config.yaml
time_shift_ms: 100
moe: "expert_choice"
num_experts: 64
residual_init: "none"
warmup_steps: 930
Rows from block 2 of a small multi-label audio tagger, named by matrix and row number. Rows with one number belong to one neuron. Each number is 128 + 32 x the weight over its row's rms, rounded and kept within 0 to 255. All counts start at 0. Numbers have three digits each.
After each neuron's rows are labels from the 100 clips, of 14976, where the neuron reaches its highest value: "strongest on" is what is common among them. Only what is clearly more common there than usual is listed. The data: synthesized solo parts of chorales (CocoChorales). In brackets: how many of the 100.
# fc1: first MLP up (model.blocks.2.ff1.fc1.weight, 384x192), inputs 39-77
# fc2: first MLP down (model.blocks.2.ff1.fc2.weight, 192x384, transposed), outputs 39-77

fc1.228:215147127142097159108126117137122172126130131100188155100112083141106090133137122137106148087127120109076185129118205
fc2.228:152117125090108121154105192083127132163121183150078122128156128098126080148169118120112151167139102157089156139132097
strongest on: note E4 (66); cello (50); instrument: bassoon (39); note D#3 (34)

fc1.314:142127130134114089216072137115114148158158093088125106084122151164112087112147112112114079111113094129150173192075096
fc2.314:153146114142107119083124096118090067101128119171126168099214081094150098184151110103049151145081146173150153101147138
strongest on: note C#5 (59); violin (39); note D#4 (38)

fc1.139:118115181138182148125112126129130126159084140133178101119121074093090186136124077126130097132121070134135126183159154
fc2.139:099092127134198141099155135099096175128106221168134077109181093166112106076133107134122153128096176158108165055106115
strongest on: cello (97); note G#3 (50); note C#4 (38); note A3 (33)

fc1.105:149099077162137151106078199160120151139147151085090112115113130105149129096127172165117110104153065144121080113121129
fc2.105:130144083140213091124157116153147151140129174141161139117107158162168115156105161136198138090157156162106114126120105
strongest on: cello (33); note C#4 (32)

fc1.31:114207179077101106145145175127145046099145131131138132106106179115171124175083162137104108146116080133124213088151153
fc2.31:175157146115161133101132135133181118081105138141141102131138153152106092119116178104198121163141098085074095146123166
strongest on: note C#3 (90); note G#3 (66); bassoon (59)

fc1.25:150140130148106104111140162136162127116142144109154124110128178112101083147099116082147130169102180080122122108094128
fc2.25:132090108117150143123093105179129131151213132168162054077175120107103140157081114160128196151166177082172110160099126
strongest on: viola (98); note F4 (93); note G4 (46); note D#4 (40)

fc1.83:122197126106149116152171057139165118117100095089107150105127070184120143110086191116122139081163119122128124139170097
fc2.83:083162162141131119127143085123115119071136162128130131126106115140113107069140161094187145100142142152077167097142151
strongest on: note B3 (95); bassoon (69); note E3 (35); instrument: cello (27)

fc1.131:092111128141136092157065088184109071088123085148177097063180102123121089117089096143125075129151155112075135141130116
fc2.131:081100125056144135144127078099154116103114101186114129140087106115205137136104129128125106128146129116089110133154073
strongest on: note G3 (98); tuba (78); note C4 (53); note A3 (39)

fc1.76:169165142099079143144124157152122115157212078152171038092098118202102054099094166158118138071151203090126097188108165
fc2.76:134125106098144100125094152130092151161165148126109102132136130146164049149150170082121120092156135139100110106173115
strongest on: note F4 (89); viola (87); note D#4 (44); note D4 (43)

fc1.120:131094030120114103157042093151156135133132203111170117097112112105146098094082124156087182159037115123149216147115128
fc2.120:098144161130161121179170120053113137184112188131113135086152084169168182113116130088106119079128131088140095166156156
strongest on: violin (65); note C#5 (60); note A5 (39)

fc1.100:119103095099108118137131103100173191138117127121123106093113049105190097158159096098114090153211153069110116137078135
fc2.100:133118129106135144110178110119155171149136161140148115113099115140091133156128095129095145159144155171101131117138142
strongest on: note A#5 (100); note G#5 (58); note G5 (54); trumpet (41)

fc1.8:069048089131106102083146075126170147155065139188084157136159159115143135137099108160142125064101194140158156113084112
fc2.8:112172142047112140121159145097142078158180189107166114108144156103101078175071143116127178139060130119098130107106127
strongest on: tuba (86); note D3 (79); note A3 (55); note G3 (30)

fc1.350:172116164154118096102120144151126144125199126151085121124159171109097147172116168130109196118126131074067038157074133
fc2.350:122100107168158124103141107141106131133136142112179144134111087140167098134103087171168123144133157135111142074123122
strongest on: viola (77); note D4 (68); note E4 (32); note D5 (25)

fc1.195:109144166129115162128124092159154117147171161110081136100098080137149067114087110091141132081135163204176146116140096
fc2.195:139127145181148078122129077100122139132080141117058146114150122151161155081144158148085072139122138110125089199083125
strongest on: note C#5 (100); horn (46); instrument: violin (46); note C5 (41)

fc1.315:159108129119181161094127136217143161190111100151104166097122129067125106112137092105081112084111111074135066122123184
fc2.315:059159118079099159164134112195094044164094193147169113116107115152129170063187149125119150112157083080129132143190188
strongest on: note A#4 (97); violin (86); note C5 (27)

fc1.54:118114089156143132137145095168127115102131157168157059188146085127155151115188123104107108072099135136111119122210184
fc2.54:130198132141116157129158133136127139133102134065142126141067134153131165113140154141116129179128147136125172139119119
strongest on: note A2 (41); note A3 (37); note A#2 (35); tuba (30)

fc1.107:106189121116083123125116121111121089140056128119144100101061116143120144153122139194158165161078119170094159177154199
fc2.107:139156110094145146152123168094104126156137085121117146122120142110175080108092125166113195149087135179113070116121099
strongest on: note A4 (31); clarinet (29); note G#4 (29); horn (27)

fc1.90:094123117070098131107103127105099132093144120163089073132148128128128107131149142156132142148126133076179067115099075
fc2.90:072150121129189135103080130098089127130140134179085122134108081113104137114105115100116162125177156080129098104151081
strongest on: note E3 (62); tuba (51); note B2 (50); note F#3 (44)

fc1.2:119135152110076096133111202148120184135119115142131180135183160058157124152102120183092165123134108182121085108122106
fc2.2:126136161128211138122150129133128192107138113150131055131146059124090141091130088110111076122133104090160147106177149
strongest on: note E5 (69); flute (64); note D5 (34); horn (32)

fc1.126:143142175075109172127144149121168128123070146156112115146164149128097156201080074134103169091175116073135157144120191
fc2.126:182154093129148150118167131149192096069131109123128145133139090137102088102123069177115101115057165144216115140100171
strongest on: trombone (84); note C4 (46); note D4 (35); note F4 (31)

fc1.187:172116147107171136125114158140138149110148142090095122112157155104047066102125154137182093147124172140095077117151158
fc2.187:160131150121152119094089129191177104088159179183121105140183172152085148111183167127092124127150149118061124165159139
strongest on: note C#3 (89); note G#3 (52); tuba (48); note F#3 (29)

fc1.39:063079102180154176128104162139139103112161167105177121122124089114110117139101129146137120145047090101179160122102153
fc2.39:095108096116122199110076169131145116197157172154177097089184134128108119098075163160137104106191164135090136087100130
strongest on: note E3 (94); bassoon (53); note A3 (50); note B3 (40)

fc1.154:191160146128107167115168133211129084148077166110117145144167087068081101149170125125191067130098110077081101118152084
fc2.154:181143133088158185121175091162106173116113106122095130114141093138088069112123106094155117100147066102132102118119099
strongest on: trombone (70); note D4 (39)

fc1.379:112159174083079119196084178203143091088119115188120107139170107124130128127085119187132097107107127104158141134155098
fc2.379:146139127106153194211090162106100078137088110096094152142141138172151113089131072161081119094144129115146176170086110
strongest on: note C4 (100); cello (48); note A#3 (47); trombone (45)

fc1.303:111130083184137165140103090132138136118144126091176151086085165116067167109070180079151155101226185169076110178137097
fc2.303:092123164120154086155085098186182109101132110112100060137098169130170165175112118133086135145210118162178114161136119
strongest on: note G3 (90); note C4 (70); tuba (46); note F3 (38)

fc1.32:142152104142127141099136135198062103125136139102131114112123063136102098142179098209130147139140108114175128151174094
fc2.32:122174128178091127119114133110120195138184095156126150057129152126129108086169181122151180059112115139122102099149125
strongest on: bassoon (100); note C#4 (81); note D4 (37); note B3 (34)

fc1.147:107133099068125150119099198116086122153139131170114110163110125158158104133118166165153119110123185135118169144138100
fc2.147:145144165105143138120149124159065090175093083142072131116133119165131093156120153164093096109128133148208140118093108
strongest on: note C4 (100); tuba (97); note G3 (33); note A3 (28)

fc1.329:178154085088122119118088152149130119147143116153074109046157137149164088097152131129139116135067096124123102123089163
fc2.329:110114110126151148181163149113185109167144110099106127145113072144131091166113099173156133160117116103157078148137098
strongest on: violin (36); bassoon (33)

fc1.297:123131100144078126143183102187151147052150121143188122151220155122116127173115167106112093118155139095117125161113118
fc2.297:145143109095150170133237133130190125154127114163134128141119124113084091095160154074136126140168104111069140166199089
strongest on: note C#5 (100); violin (98); note B4 (50); note D#5 (37)

fc1.351:091111098097147084122077146108156125183127188202134079107113107123045119134098127160059217120120163121138078120101162
fc2.351:146139130152153151126194155104121102117154197093130141097091100141155174088166124108098116127106127112139105163151084
strongest on: note C#5 (91); oboe (87); note C5 (39); note B4 (28)

fc1.317:137117144154146115124081176103098089079161173163099149094183098158135137117145101082143130173100135102134155122148177
fc2.317:109149103122143152089107138140173116088172105118108087163139180131118107149187144138144103185127106126116116100079182
strongest on: note D4 (55); note D5 (44); bassoon (31); note E5 (28)

fc1.176:173130146101167122138136155112107091140099122072200146110100083081137088105105096136094101097147143128081140169145126
fc2.176:152100121089178093141116146165101104103118087100127159114147165149119119181152157168142066066111054144099118157158105
strongest on: note G3 (100); bassoon (50); note F3 (44); note A3 (41)

fc1.212:136054124120151118120137116162145137082057146119096065081145165109109073108120097111103137093092178164051121099088143
fc2.212:095127132123167087107203103145159102085139154173143100123145225144122175124165133196144082135157169141046084116115165
strongest on: cello (75); note C#3 (65); note D3 (35); note F#3 (33)

fc1.184:105084063137127169074075169136084103123094120177118108211151120132094201089085097131114148148069139092095073103142087
fc2.184:136155089158143129147115114130128104147140122148084126125151138096108169211181129142120131101101110192149101069126121
strongest on: note E3 (99); bassoon (54); note F#3 (52); note B3 (46)

fc1.236:095099106130081134125081098105107148104120148116072070182124109143078128165059178150068109117094099106116099067125132
fc2.236:126116040122168159140160158116184101096100139209099099160167089132055173142119162135157159142112147081126111124112109
strongest on: note E3 (96); cello (66); note A3 (47); note B3 (47)

fc1.159:230159141075137135123126109093151146146116137124186113127079095141135103175095138101178101112104107103180142144182215
fc2.159:184146118088151133160170096099107145148120166085081137146086108135098096153158117114126117107115057115053141113162175
strongest on: note A2 (43); note A3 (40); note A#2 (38); bassoon (33)

fc1.217:105117108124100151143126141178076083141152102141112149104160067133101084124130153149057124156117113102148095109138096
fc2.217:136140082117116140149122134162089094087074086125143132110168158142102111059161075207121106083112078146144090169121129
strongest on: note F3 (100); cello (79); note A#3 (57); note G3 (45)

fc1.116:114101118209114115068119161061133110158092129138088124120147144156106126100119140125113087127146083145111135115092133
fc2.116:149174112134097183176096128156192104111132141102168120135160173174102080118106154157157114107133108136095113153157177
strongest on: note C#3 (91); cello (63); note G#3 (37); note F#3 (31)

fc1.225:104145122082158176111105104185131127097116159043165179183146112163175083126175123090067118160161054155082169108083092
fc2.225:103124136121123128133179161140152133051142112101084135146102135141128124186122100150146134159149156165133153111118132
strongest on: saxophone (45); note A#3 (29)

fc1.130:128088102133135120102137056104093136193139135124105109158129119141072144112158154192091138147150172128112175145121102
fc2.130:198128192154167115115152123130135125159096156180094095143134136168136129132187114121164146132100134114153041121157103
strongest on: cello (94); note E3 (59); note B3 (38); note C#4 (30)

fc1.361:109099200081096094109122152107165138135146157174115128140157140099208113139103150124152136092113103124075141119146153
fc2.361:181132108152126156115181140128078135165101119117141144152116115152172159136147147138129097134146112147048135085101138
strongest on: note D#3 (97); tuba (57); note F3 (49); note A#3 (43)

fc1.59:204158192176134095122130146182117135189100158142087123119150093157164112080123107128113095097122175139155094119118200
fc2.59:121087188187116136105071121087105122180149084089060114086120179143146119134182181094144076121119121192111082081167164
strongest on: tuba (69)

fc1.71:098137103095086161090046117155098141098132118138179136090145143171137164152094189130152110153091082060143144073140107
fc2.71:099079109100115139134138148139128137157123193155164136143125117179109129158156140213128062065172091134095142180186090
strongest on: note E3 (100); note A3 (50); tuba (42); note B3 (41)

fc1.45:129069113143138155066063181134107175168126094114080127122096142120153082090142137148095096127149067143112058142100130
fc2.45:141099031114188115160133145124129109068131140102146124105086131115121137167153156078147128088161098163086126106117094
strongest on: note C#4 (42); note C4 (30); bassoon (26)

fc1.281:138119089079060156137104139103122146127108127125112120077107150113118121204149157082153135061087175114217116115177183
fc2.281:147113077103145152110135109116144097110151134130170128145080103157110131212186162089132164123143114174157128142142130
strongest on: note C5 (97); horn (67); note A#4 (49); note D5 (30)

fc1.103:135123147094140143083150098130133124124131196128147179085100164092095064131087107115149128124100120080127116104154096
fc2.103:130102101112156186128180130075068197139182128109085103169202127134143074126185124129101144135154131115108113155115068
strongest on: note C#5 (97); violin (42); note C5 (39); instrument: horn (30)

fc1.168:115178114064088137199126176130166202115131125203122122138080122113140066118167159091138121121170117118133160126092118
fc2.168:149090179189097128143159094141150097152088102084113129161204107120104166144094089169147159133112109114125187151126133
strongest on: note C#4 (100); trombone (55); note E4 (39); note F#4 (38)

fc1.270:124125091127093143149107136096123046149185137148165183117159069111088089142128152149166112139132151145107095090106167
fc2.270:114142089095082130178141078133129106101125106103105160160122097111128119155127124108169092146141142141140116183147149
strongest on: note D5 (98); violin (64); note E5 (47); note C5 (36)

fc1.185:057110071128115119099099143150157169122117146076113138120131184190165122111134066117116144177129110137139087099121145
fc2.185:114125212148115139138137124156169104112097135109119141150126121114115126163135109109149135122038132161139114145146138
strongest on: saxophone (59); note C#5 (36); note E5 (34); trumpet (30)

fc1.18:138159074179113132092068113214100148176130135114074104154121144156139158107151104080117136090072073083061136106081098
fc2.18:120135120087150184113099107148084092197158147094119153138094146137159103116166122131145133135142087131118095163134077
strongest on: note C#4 (100); cello (50); note B3 (46); note A#3 (27)

fc1.295:115096153131159160165076130124129121124099124156133135081140154127117147108061124113097130108101170180073167081118146
fc2.295:145095122121198144102103100151145151105028158122191103140143110110055133116201114133100119190142119151070108070197186
strongest on: note C#3 (99); cello (61); note G#3 (53); note F#3 (35)

fc1.194:142143062099116121105103088133066143071142141109118117069072180112127129118094108155131093113114143102156139113107179
fc2.194:152143100117163080024125086133105112056118147107158111070124143104136151116131146081155144147158159150124124108129124
strongest on: violin (100); note C5 (99); note D5 (44)

fc1.67:122133136152129112132106126103166097126110134087148150000082085067129140097128121101132171150125147104094189120097152
fc2.67:124177146166207118159152087094108095129124172164104141150144080143205113130149139116105125128159120127086084131068108
strongest on: note D4 (99); note E4 (49); trombone (32)

fc1.234:117090108121070157086122178120115138128136071107107107140115107163093128148106125117093154101152110107168131109155121
fc2.234:138085078139176149096113147169124177158155146147103118157175123106125111126148110151102065141141095146161153166129083
strongest on: note B4 (86); violin (65); note C#5 (39)

fc1.26:118114107137100139113140157127115122095151077175151065119107143177115130151123179146145123119107132201089151095137120
fc2.26:078098107133107120114134176110105133090091084133084088217152071118189151121118137171133110088164105202141146136116131
strongest on: note C4 (100); cello (80); note A#3 (73); note D4 (38)

fc1.285:136094157077151102102100153107197154083122152092133139082143136087100162153111107137115172083099121101136157109138186
fc2.285:166116093109119128101131222123118097108100139134159129124104152126130083158146136122131181173142101129057124091116166
strongest on: note D#3 (91); bassoon (51); note A#3 (40); note F3 (36)

fc1.19:133115135163114140103112132128105131091132156141132120148131098135148119109134099152085180141146144121136161168133167
fc2.19:139127109160090183094141106194118135123113160076127119157177126150122120140142132120095172123132085095163115081102119
strongest on: note A4 (100); horn (53); note B4 (53)

fc1.221:164196135142117127110129154157142161144069056183125216122186132150062185170092129088141088155083158146139147098105117
fc2.221:158107176160103134115129143124060178079122168128103114195186131124101131144179136124083092108099133137142136049140118
strongest on: horn (73); note A4 (43)

fc1.55:032177108093141164098090203150138177135101059094158151158151068121129145182149107118031117121174134157166157193150090
fc2.55:085116098178092102137106137074237148154121130130123148128109158100140167103054127106094162095111161162157091157158138
strongest on: saxophone (100); note G#4 (33); note A#4 (33); note F#4 (28)

fc1.23:087144150155138133088109167143082133142122173158116059178143124124131185165139140190102119112096148154149127169154119
fc2.23:121137158097174169154096121144092075163125124137098132100112117181113157153180115131169097068129123138083161107074090
strongest on: note C4 (95); cello (66); note B3 (35); note G3 (33)

fc1.149:059109157117130126054063066100123094172144190082145088072099161131098166156102177148108131076170151123128062129161152
fc2.149:115116204141151116092069128146161152117094116127162139144166127134104173101150082119139133124157167167079105133117142
strongest on: note C#5 (74); violin (36); note C5 (26)

fc1.66:137128169121151087117089184116173119104110141110157128125164146122063124096132147189064140138160144147120150102141135
fc2.66:105139125112103127137175111102130108099132149079105146154150165143093098136148120139081099122124151154091099105154154
strongest on: note C#3 (100); note G#3 (69); bassoon (58)

fc1.208:156116121145102125111134120140125176135211182112118071142129143170083115125091125109115135098090149081135140107121144
fc2.208:089183125135125151109116128129172131158093136164178120093174133093105066132109176161083138167100145094133153171134090
strongest on: horn (50); note E4 (50); note F#4 (35); note D5 (34)

fc1.237:095158156188127111127125084099075205138128135128179101149091154103136118108124096118082143160149128153160071163112203
fc2.237:133154141138104102116100139161124114134108154149078094116172055144085158078116144147210087154140091104134192086143146
strongest on: note F3 (100); tuba (98); note G3 (52); note A#3 (27)

fc1.235:150103093136104092138130117164076142129142121145083115130153156162114181101071080153090101098079104098093108125107117
fc2.235:131075155099115109120127124156080128180167131110131134181181122137153137096146144111074086113135091101082133068146114
strongest on: note A4 (81); horn (51)

fc1.200:101151112152135123119161116127102173124152127140105134124110194074111118192164148151075125155144110150126089146084138
fc2.200:117151109108151120157142104161159157141092123146153181193121142158135110137171118162124125149194073141160131160124139
strongest on: note B3 (100); tuba (42); note A3 (40); note F#3 (28)

fc1.190:132108082066122091159125116130131148120115066116133132100131136047101035153090123115179127118049129137125104093105123
fc2.190:083067163169107191128187197099091140129090126088134177096132133057131152130072139210176121077092157156132117144116156
strongest on: note G4 (88); note F4 (41); note A4 (40); instrument: violin (37)

fc1.35:097113106117090151074131116138109162125081112143131095136135144115162112131116118171091149080145063139135060106085128
fc2.35:148098137113182151165107118150114128111084076148126096128149123174176108126179123176083119156117146166094160122115098
strongest on: note E5 (37); horn (33); note G#5 (29); note D5 (29)

fc1.382:120115118181160148151133186118137113115104130160154171087095106154166171136135148130116107227165081154133189134131134
fc2.382:135094153092198104142110170182163083121138112137105090130122167197159065168114149129143113146189102164087205138128156
strongest on: note D4 (95); tuba (75); note A3 (26)

fc1.268:140081080056101129104106155048101104154144132101111132150135113134056120130099097148117167083081123141103154104080109
fc2.268:173126106191105121177133108091176075113075169125180150139124117180119160155104144192117184098107096135152109094092168
strongest on: note D#3 (98); tuba (69); note A#3 (51); note F3 (33)

fc1.378:110091164126122166114139179131158109105092109206104112054161162098111102164066145167096171135093151126091158152079116
fc2.378:080106143177158161198152133122111086142171134140099108092133142124116106170125151201079063080071117209128106098160134
strongest on: note C#3 (100); note G#3 (64); bassoon (62); note F#3 (40)

fc1.252:095089147123087148155095124113091154152137154093110092179085107112089138126083170071119147080114143165112138123127182
fc2.252:121110096116174116143188108156186151122109090136110111118102159105143097174117121159129173083123160047215144149155160
strongest on: note B4 (85); trumpet (44); note C5 (43); instrument: violin (38)

fc1.36:092197100144097135151083135130133145165140156126129136090133102103149134108143110107078143143125159148082113195124118
fc2.36:105181128118148204071110186094110136151123085130098136106139146100122159136234138143087111169147077142083081125145201
strongest on: note A#5 (95); note G5 (53); note G#5 (52); instrument: trumpet (32)

fc1.174:142148120070094142116150132163143091146104115097112169139114054109119131121115175101054083117148111138145154174176170
fc2.174:195127118075109116140123188143098151168172137190124118106122077118200158110111191086119166121105137115108114131128143
strongest on: trombone (100); note G#4 (51)

fc1.118:119173160138138117165116099138151077242124120152182095149132108141131114149146114079103173124192208069162085148157121
fc2.118:136092138132111112114095100147082143142138146077160155125109132163069143095231105131152080061133146139118057100141167
strongest on: note F4 (32); horn (29)

fc1.262:083138111074072154160170149060178097152204100136108106163171124076082106113120120121131106138068157094126113138103094
fc2.262:068174149091169103124125136142104160133081121149144184112165143197137056142149147162108156133138137113102138112103105
strongest on: note G4 (70); trombone (69); note G5 (30); trumpet (30)

fc1.77:218175123099133108162056087113131107169167137192078173079124066084164108098124162155142135168105103079135085165124137
fc2.77:104178116113097172196123137145181144149137124063116081166109125046112106084113139083079120092080091144098130127205174
strongest on: viola (55); note F#4 (48); note E4 (27); instrument: tuba (25)

fc1.156:096142141124122103147127115112113151209149134064150167099142168134157100108122041132121109152102122156097145224160168
fc2.156:107074091134105148101159102164141130132139140126100101128135117134145127107200186117110084147098115173105133080167191
strongest on: saxophone (97); note F#4 (39); note F4 (35)

fc1.322:107132177174134163076093096129098168141117134201162141157137126138157127161110112168106148125129128093139128163117093
fc2.322:086160190134154125145104065168151140155097135118152124116089137116102135145075119164108154140115145088166110138136141
strongest on: note E5 (28)

fc1.209:145161111209106068148080101152166132108128124145090112077179128140102142124110158174115164110138146151068193160124132
fc2.209:110097124106149078137147064126127123142140121162132168097132118129123149162084056067092159112166109151105129150182138
strongest on: note A5 (99); trumpet (97); note G5 (64); note F5 (27)

fc1.248:149082146104143116100089160157139166103128162137149143193172145183076113151060155079130155079102094119147104110082100
fc2.248:126121117147151134100103168158120146074135139120075114234172084207084109147165147145133166091182116135156130141096133
strongest on: note B4 (61); oboe (49); note C#5 (42); note E4 (38)

fc1.98:135059159148113140142136188120125040119106123167112143118133148156119086100197097141116160113141137062129132152159178
fc2.98:093122109101160084127145162128128162123138128123125096141105117113149087151117094125143105139142101145141100090145117
strongest on: violin (54); note A#4 (48)

fc1.334:070091163177069141100094096145052149170179151153094147094150136173090094144122123152127123153086178127109061110131172
fc2.334:218127160184157135113102118114111139173110147086142164162176122160133111157231116077132188071108133105122157085134090
strongest on: note D5 (88); trumpet (57); note E5 (40); note C5 (34)

fc1.348:127104104130102139140105124161101168099079145124111132078123146115112136183125119185179086124075173126173147135115156
fc2.348:167110162149170137109146159154112090114166164140128092089089119105119088062147172103145172095120141144079099076144085
strongest on: note C5 (100); oboe (49); note A#4 (49); horn (33)

fc1.169:130164121082075155182130121139085084168210119123170136144197120127120130117109143136128162106067103124093104121100152
fc2.169:141137126130102090133099136051062115081109104168118126109136122145151131110123131173108102108107107124091147128147050
strongest on: note F3 (100); tuba (62); note G3 (49); note A#3 (40)

fc1.227:113110141077117142177134232137118175141142090191145135119131141106195063126124167144110117085139191118194123147120101
fc2.227:111177138154177104121102118125076126142160132134171123151146139121144123162097124111166129150190137145202089100158075
strongest on: note C4 (100); note D4 (53); bassoon (47); note D#4 (38)

fc1.355:143106089108126096151132176110142081127166085161106178099122135107146119123078143147132092079113096084133128163141122
fc2.355:094137095106169072124121109126099115050138107112164157115051100076124126118132121179153130121130122172125104176067162
strongest on: note F3 (100); tuba (49); note G3 (46); double bass (30)

fc1.138:153147136144099076154038125196119168142175120182161125118166173144155146142089155180156144103068126108163143118105153
fc2.138:132080165100201104130103105122135120090130121136111166053123168137134131121136112124120114154142115161110128085167067
strongest on: note C#5 (100); trumpet (80); note D#5 (55)

fc1.380:137108115175073124186163094157131124108110103111073091127140077106146137156055146142127144097122109141119148167099121
fc2.380:113158126198114137148115140158133137126114136095130092219135096101159149078158128137046128129115114151128206159197087
strongest on: note A4 (100); note G4 (43); note B4 (34); note A#4 (31)

fc1.332:129088179103163123099155101129107110141115165125119079170075078119122153055124159167169061119127130169100121175132081
fc2.332:128105142164156130103107115129165176161150115166133080084145188106088162107112211141127081092108146176044154135115130
strongest on: cello (100); note G#3 (79); note A#3 (26)

fc1.342:171156141173068124117089172131148110125132101104112123130131117090078078127137081121144099094092100128072101159131120
fc2.342:073185127132128224140148117109062099167073143104165124173112191144105088115129114166123123165133058158112112117148147
strongest on: note C#4 (89); note D4 (43); trombone (40)

fc1.197:071080077152113142159150126110144101138131096121106105138143103143147129128036093190139093173112138168117179173079100
fc2.197:098136105138149145173157129161157110130125103141161109142146124150085154130078094116095175094131159092101103141169115
strongest on: note A5 (100); note G5 (61); trumpet (45); flute (40)

fc1.289:162093159103163116081141161154127145128097056108090124111174110156112126149094119079070065106077111077201119124110146
fc2.289:100108143054209139166155121093109105180124096119174126165112118110122134141130126159126116155101099145101062168122109
strongest on: note A#4 (100); horn (43); note C5 (42); oboe (41)

fc1.81:142153117161091099190083087181108094125139077124182115090092095136153084116165121135116098106132090065151189152141123
fc2.81:085113160147132173157140077092141067129100158143132140145117167163111149094130128182105114148073152197172090149132109
strongest on: bassoon (75); note F#3 (67); note A#3 (48); note A#2 (33)

fc1.294:125114075138097098118106106227088110137148174153096089102155143113116108151130122094157104126043148141163164146152194
fc2.294:130078077111159149075146133182133076120157192151090126127110143120199108155128116036186080079112118112150148093133118
strongest on: note C#4 (94); trombone (89); note D#4 (34)

fc1.326:102130131078102106113119144145105152165121157065132149123184140083040102155138152171142093151119085013038145111094116
fc2.326:116147141071082082127137124085082145106121170176138133142105091132083090107077198083152118129157117073070151204156176
strongest on: note E5 (91); trumpet (76); note F#5 (52); note D5 (37)

fc1.231:103078185095112160140113111149130091187136155166126122113136109131117067122096156139168104104077135118160123114091125
fc2.231:046128143147094124141084142152115103147101136168092108087167063187099144056116131137133183111127120129105167114133175
strongest on: note F4 (99); viola (80); note D#4 (53); note D4 (33)

fc1.265:227129044127115154125108070153169137110085056069138139113136136097154131115168177089092102137073084129130150109120135
fc2.265:099128094140135127115143116087145093105139119191123169193100145126104069117094122160123081112150200108120132108126125
strongest on: viola (99); note E4 (97); note D4 (30); note F#4 (26)

fc1.17:142103155144072107157127131146199090115184164099144134093098158157062114107215058092181109100162132108227166119175160
fc2.17:117115103216174131115180081088139149113152104173157143180040087100134149122163118069096119142108164147170140103145183
strongest on: note C5 (85); trumpet (52); note D5 (48)

fc1.198:178065175144174159100121163137108135148120140156177186080103044154103100076089108116124148098144119119125170166112193
fc2.198:165116110116113182139126140138135088142121102059116157113141138132095121150155097157176117103147114142133125121176165
strongest on: note D#3 (100); note G#3 (48); bassoon (45); note F3 (35)

fc1.124:093152108139150176150113133230105150195145171148076093144085154131121115168166109111096137089101117153189164131146178
fc2.124:149070132172142130116072116188143110133085136074104113163138120146198092202143140107168061115090160175067180122110105
strongest on: note C#4 (99); trombone (86)

fc1.88:075153138123125136146098128121104186114121165174121117158112190183127103168084185160089127079142171120075152136055096
fc2.88:144119161055149149185134081119173135132166085139095141077158123117196135116123115181116108141103094143091093098144186
strongest on: note E5 (97); trumpet (62); note D5 (45); flute (34)

fc1.256:089133146152124091114137096168166118161098117091089135132107088096164146113172098119122135127164078143092122184116172
fc2.256:165101107139085123168139132156215115108155098162133124172100128161130113157120126173153125074151184156201068163130137
strongest on: note E4 (45); note B3 (41); clarinet (35); note D4 (34)

fc1.152:129099084153096113090097138059084078119161102132150129129138113127092069145111143185106089117145172105123102116134078
fc2.152:108099101114156123141093124135124088076131140184133114134125146175101175144175155150112095101148035165129089152102151
strongest on: note F3 (100); tuba (54); note A#3 (42); note G3 (41)

fc1.119:090161220109103091087140171165083062106118173185125120199128073145175145112121100206132118152131152165147134129127156
fc2.119:143172109142120092108117108128139127156070116169122145159145145149089127129122071111142104193130174155134065070087163
strongest on: note C#4 (95); double bass (59)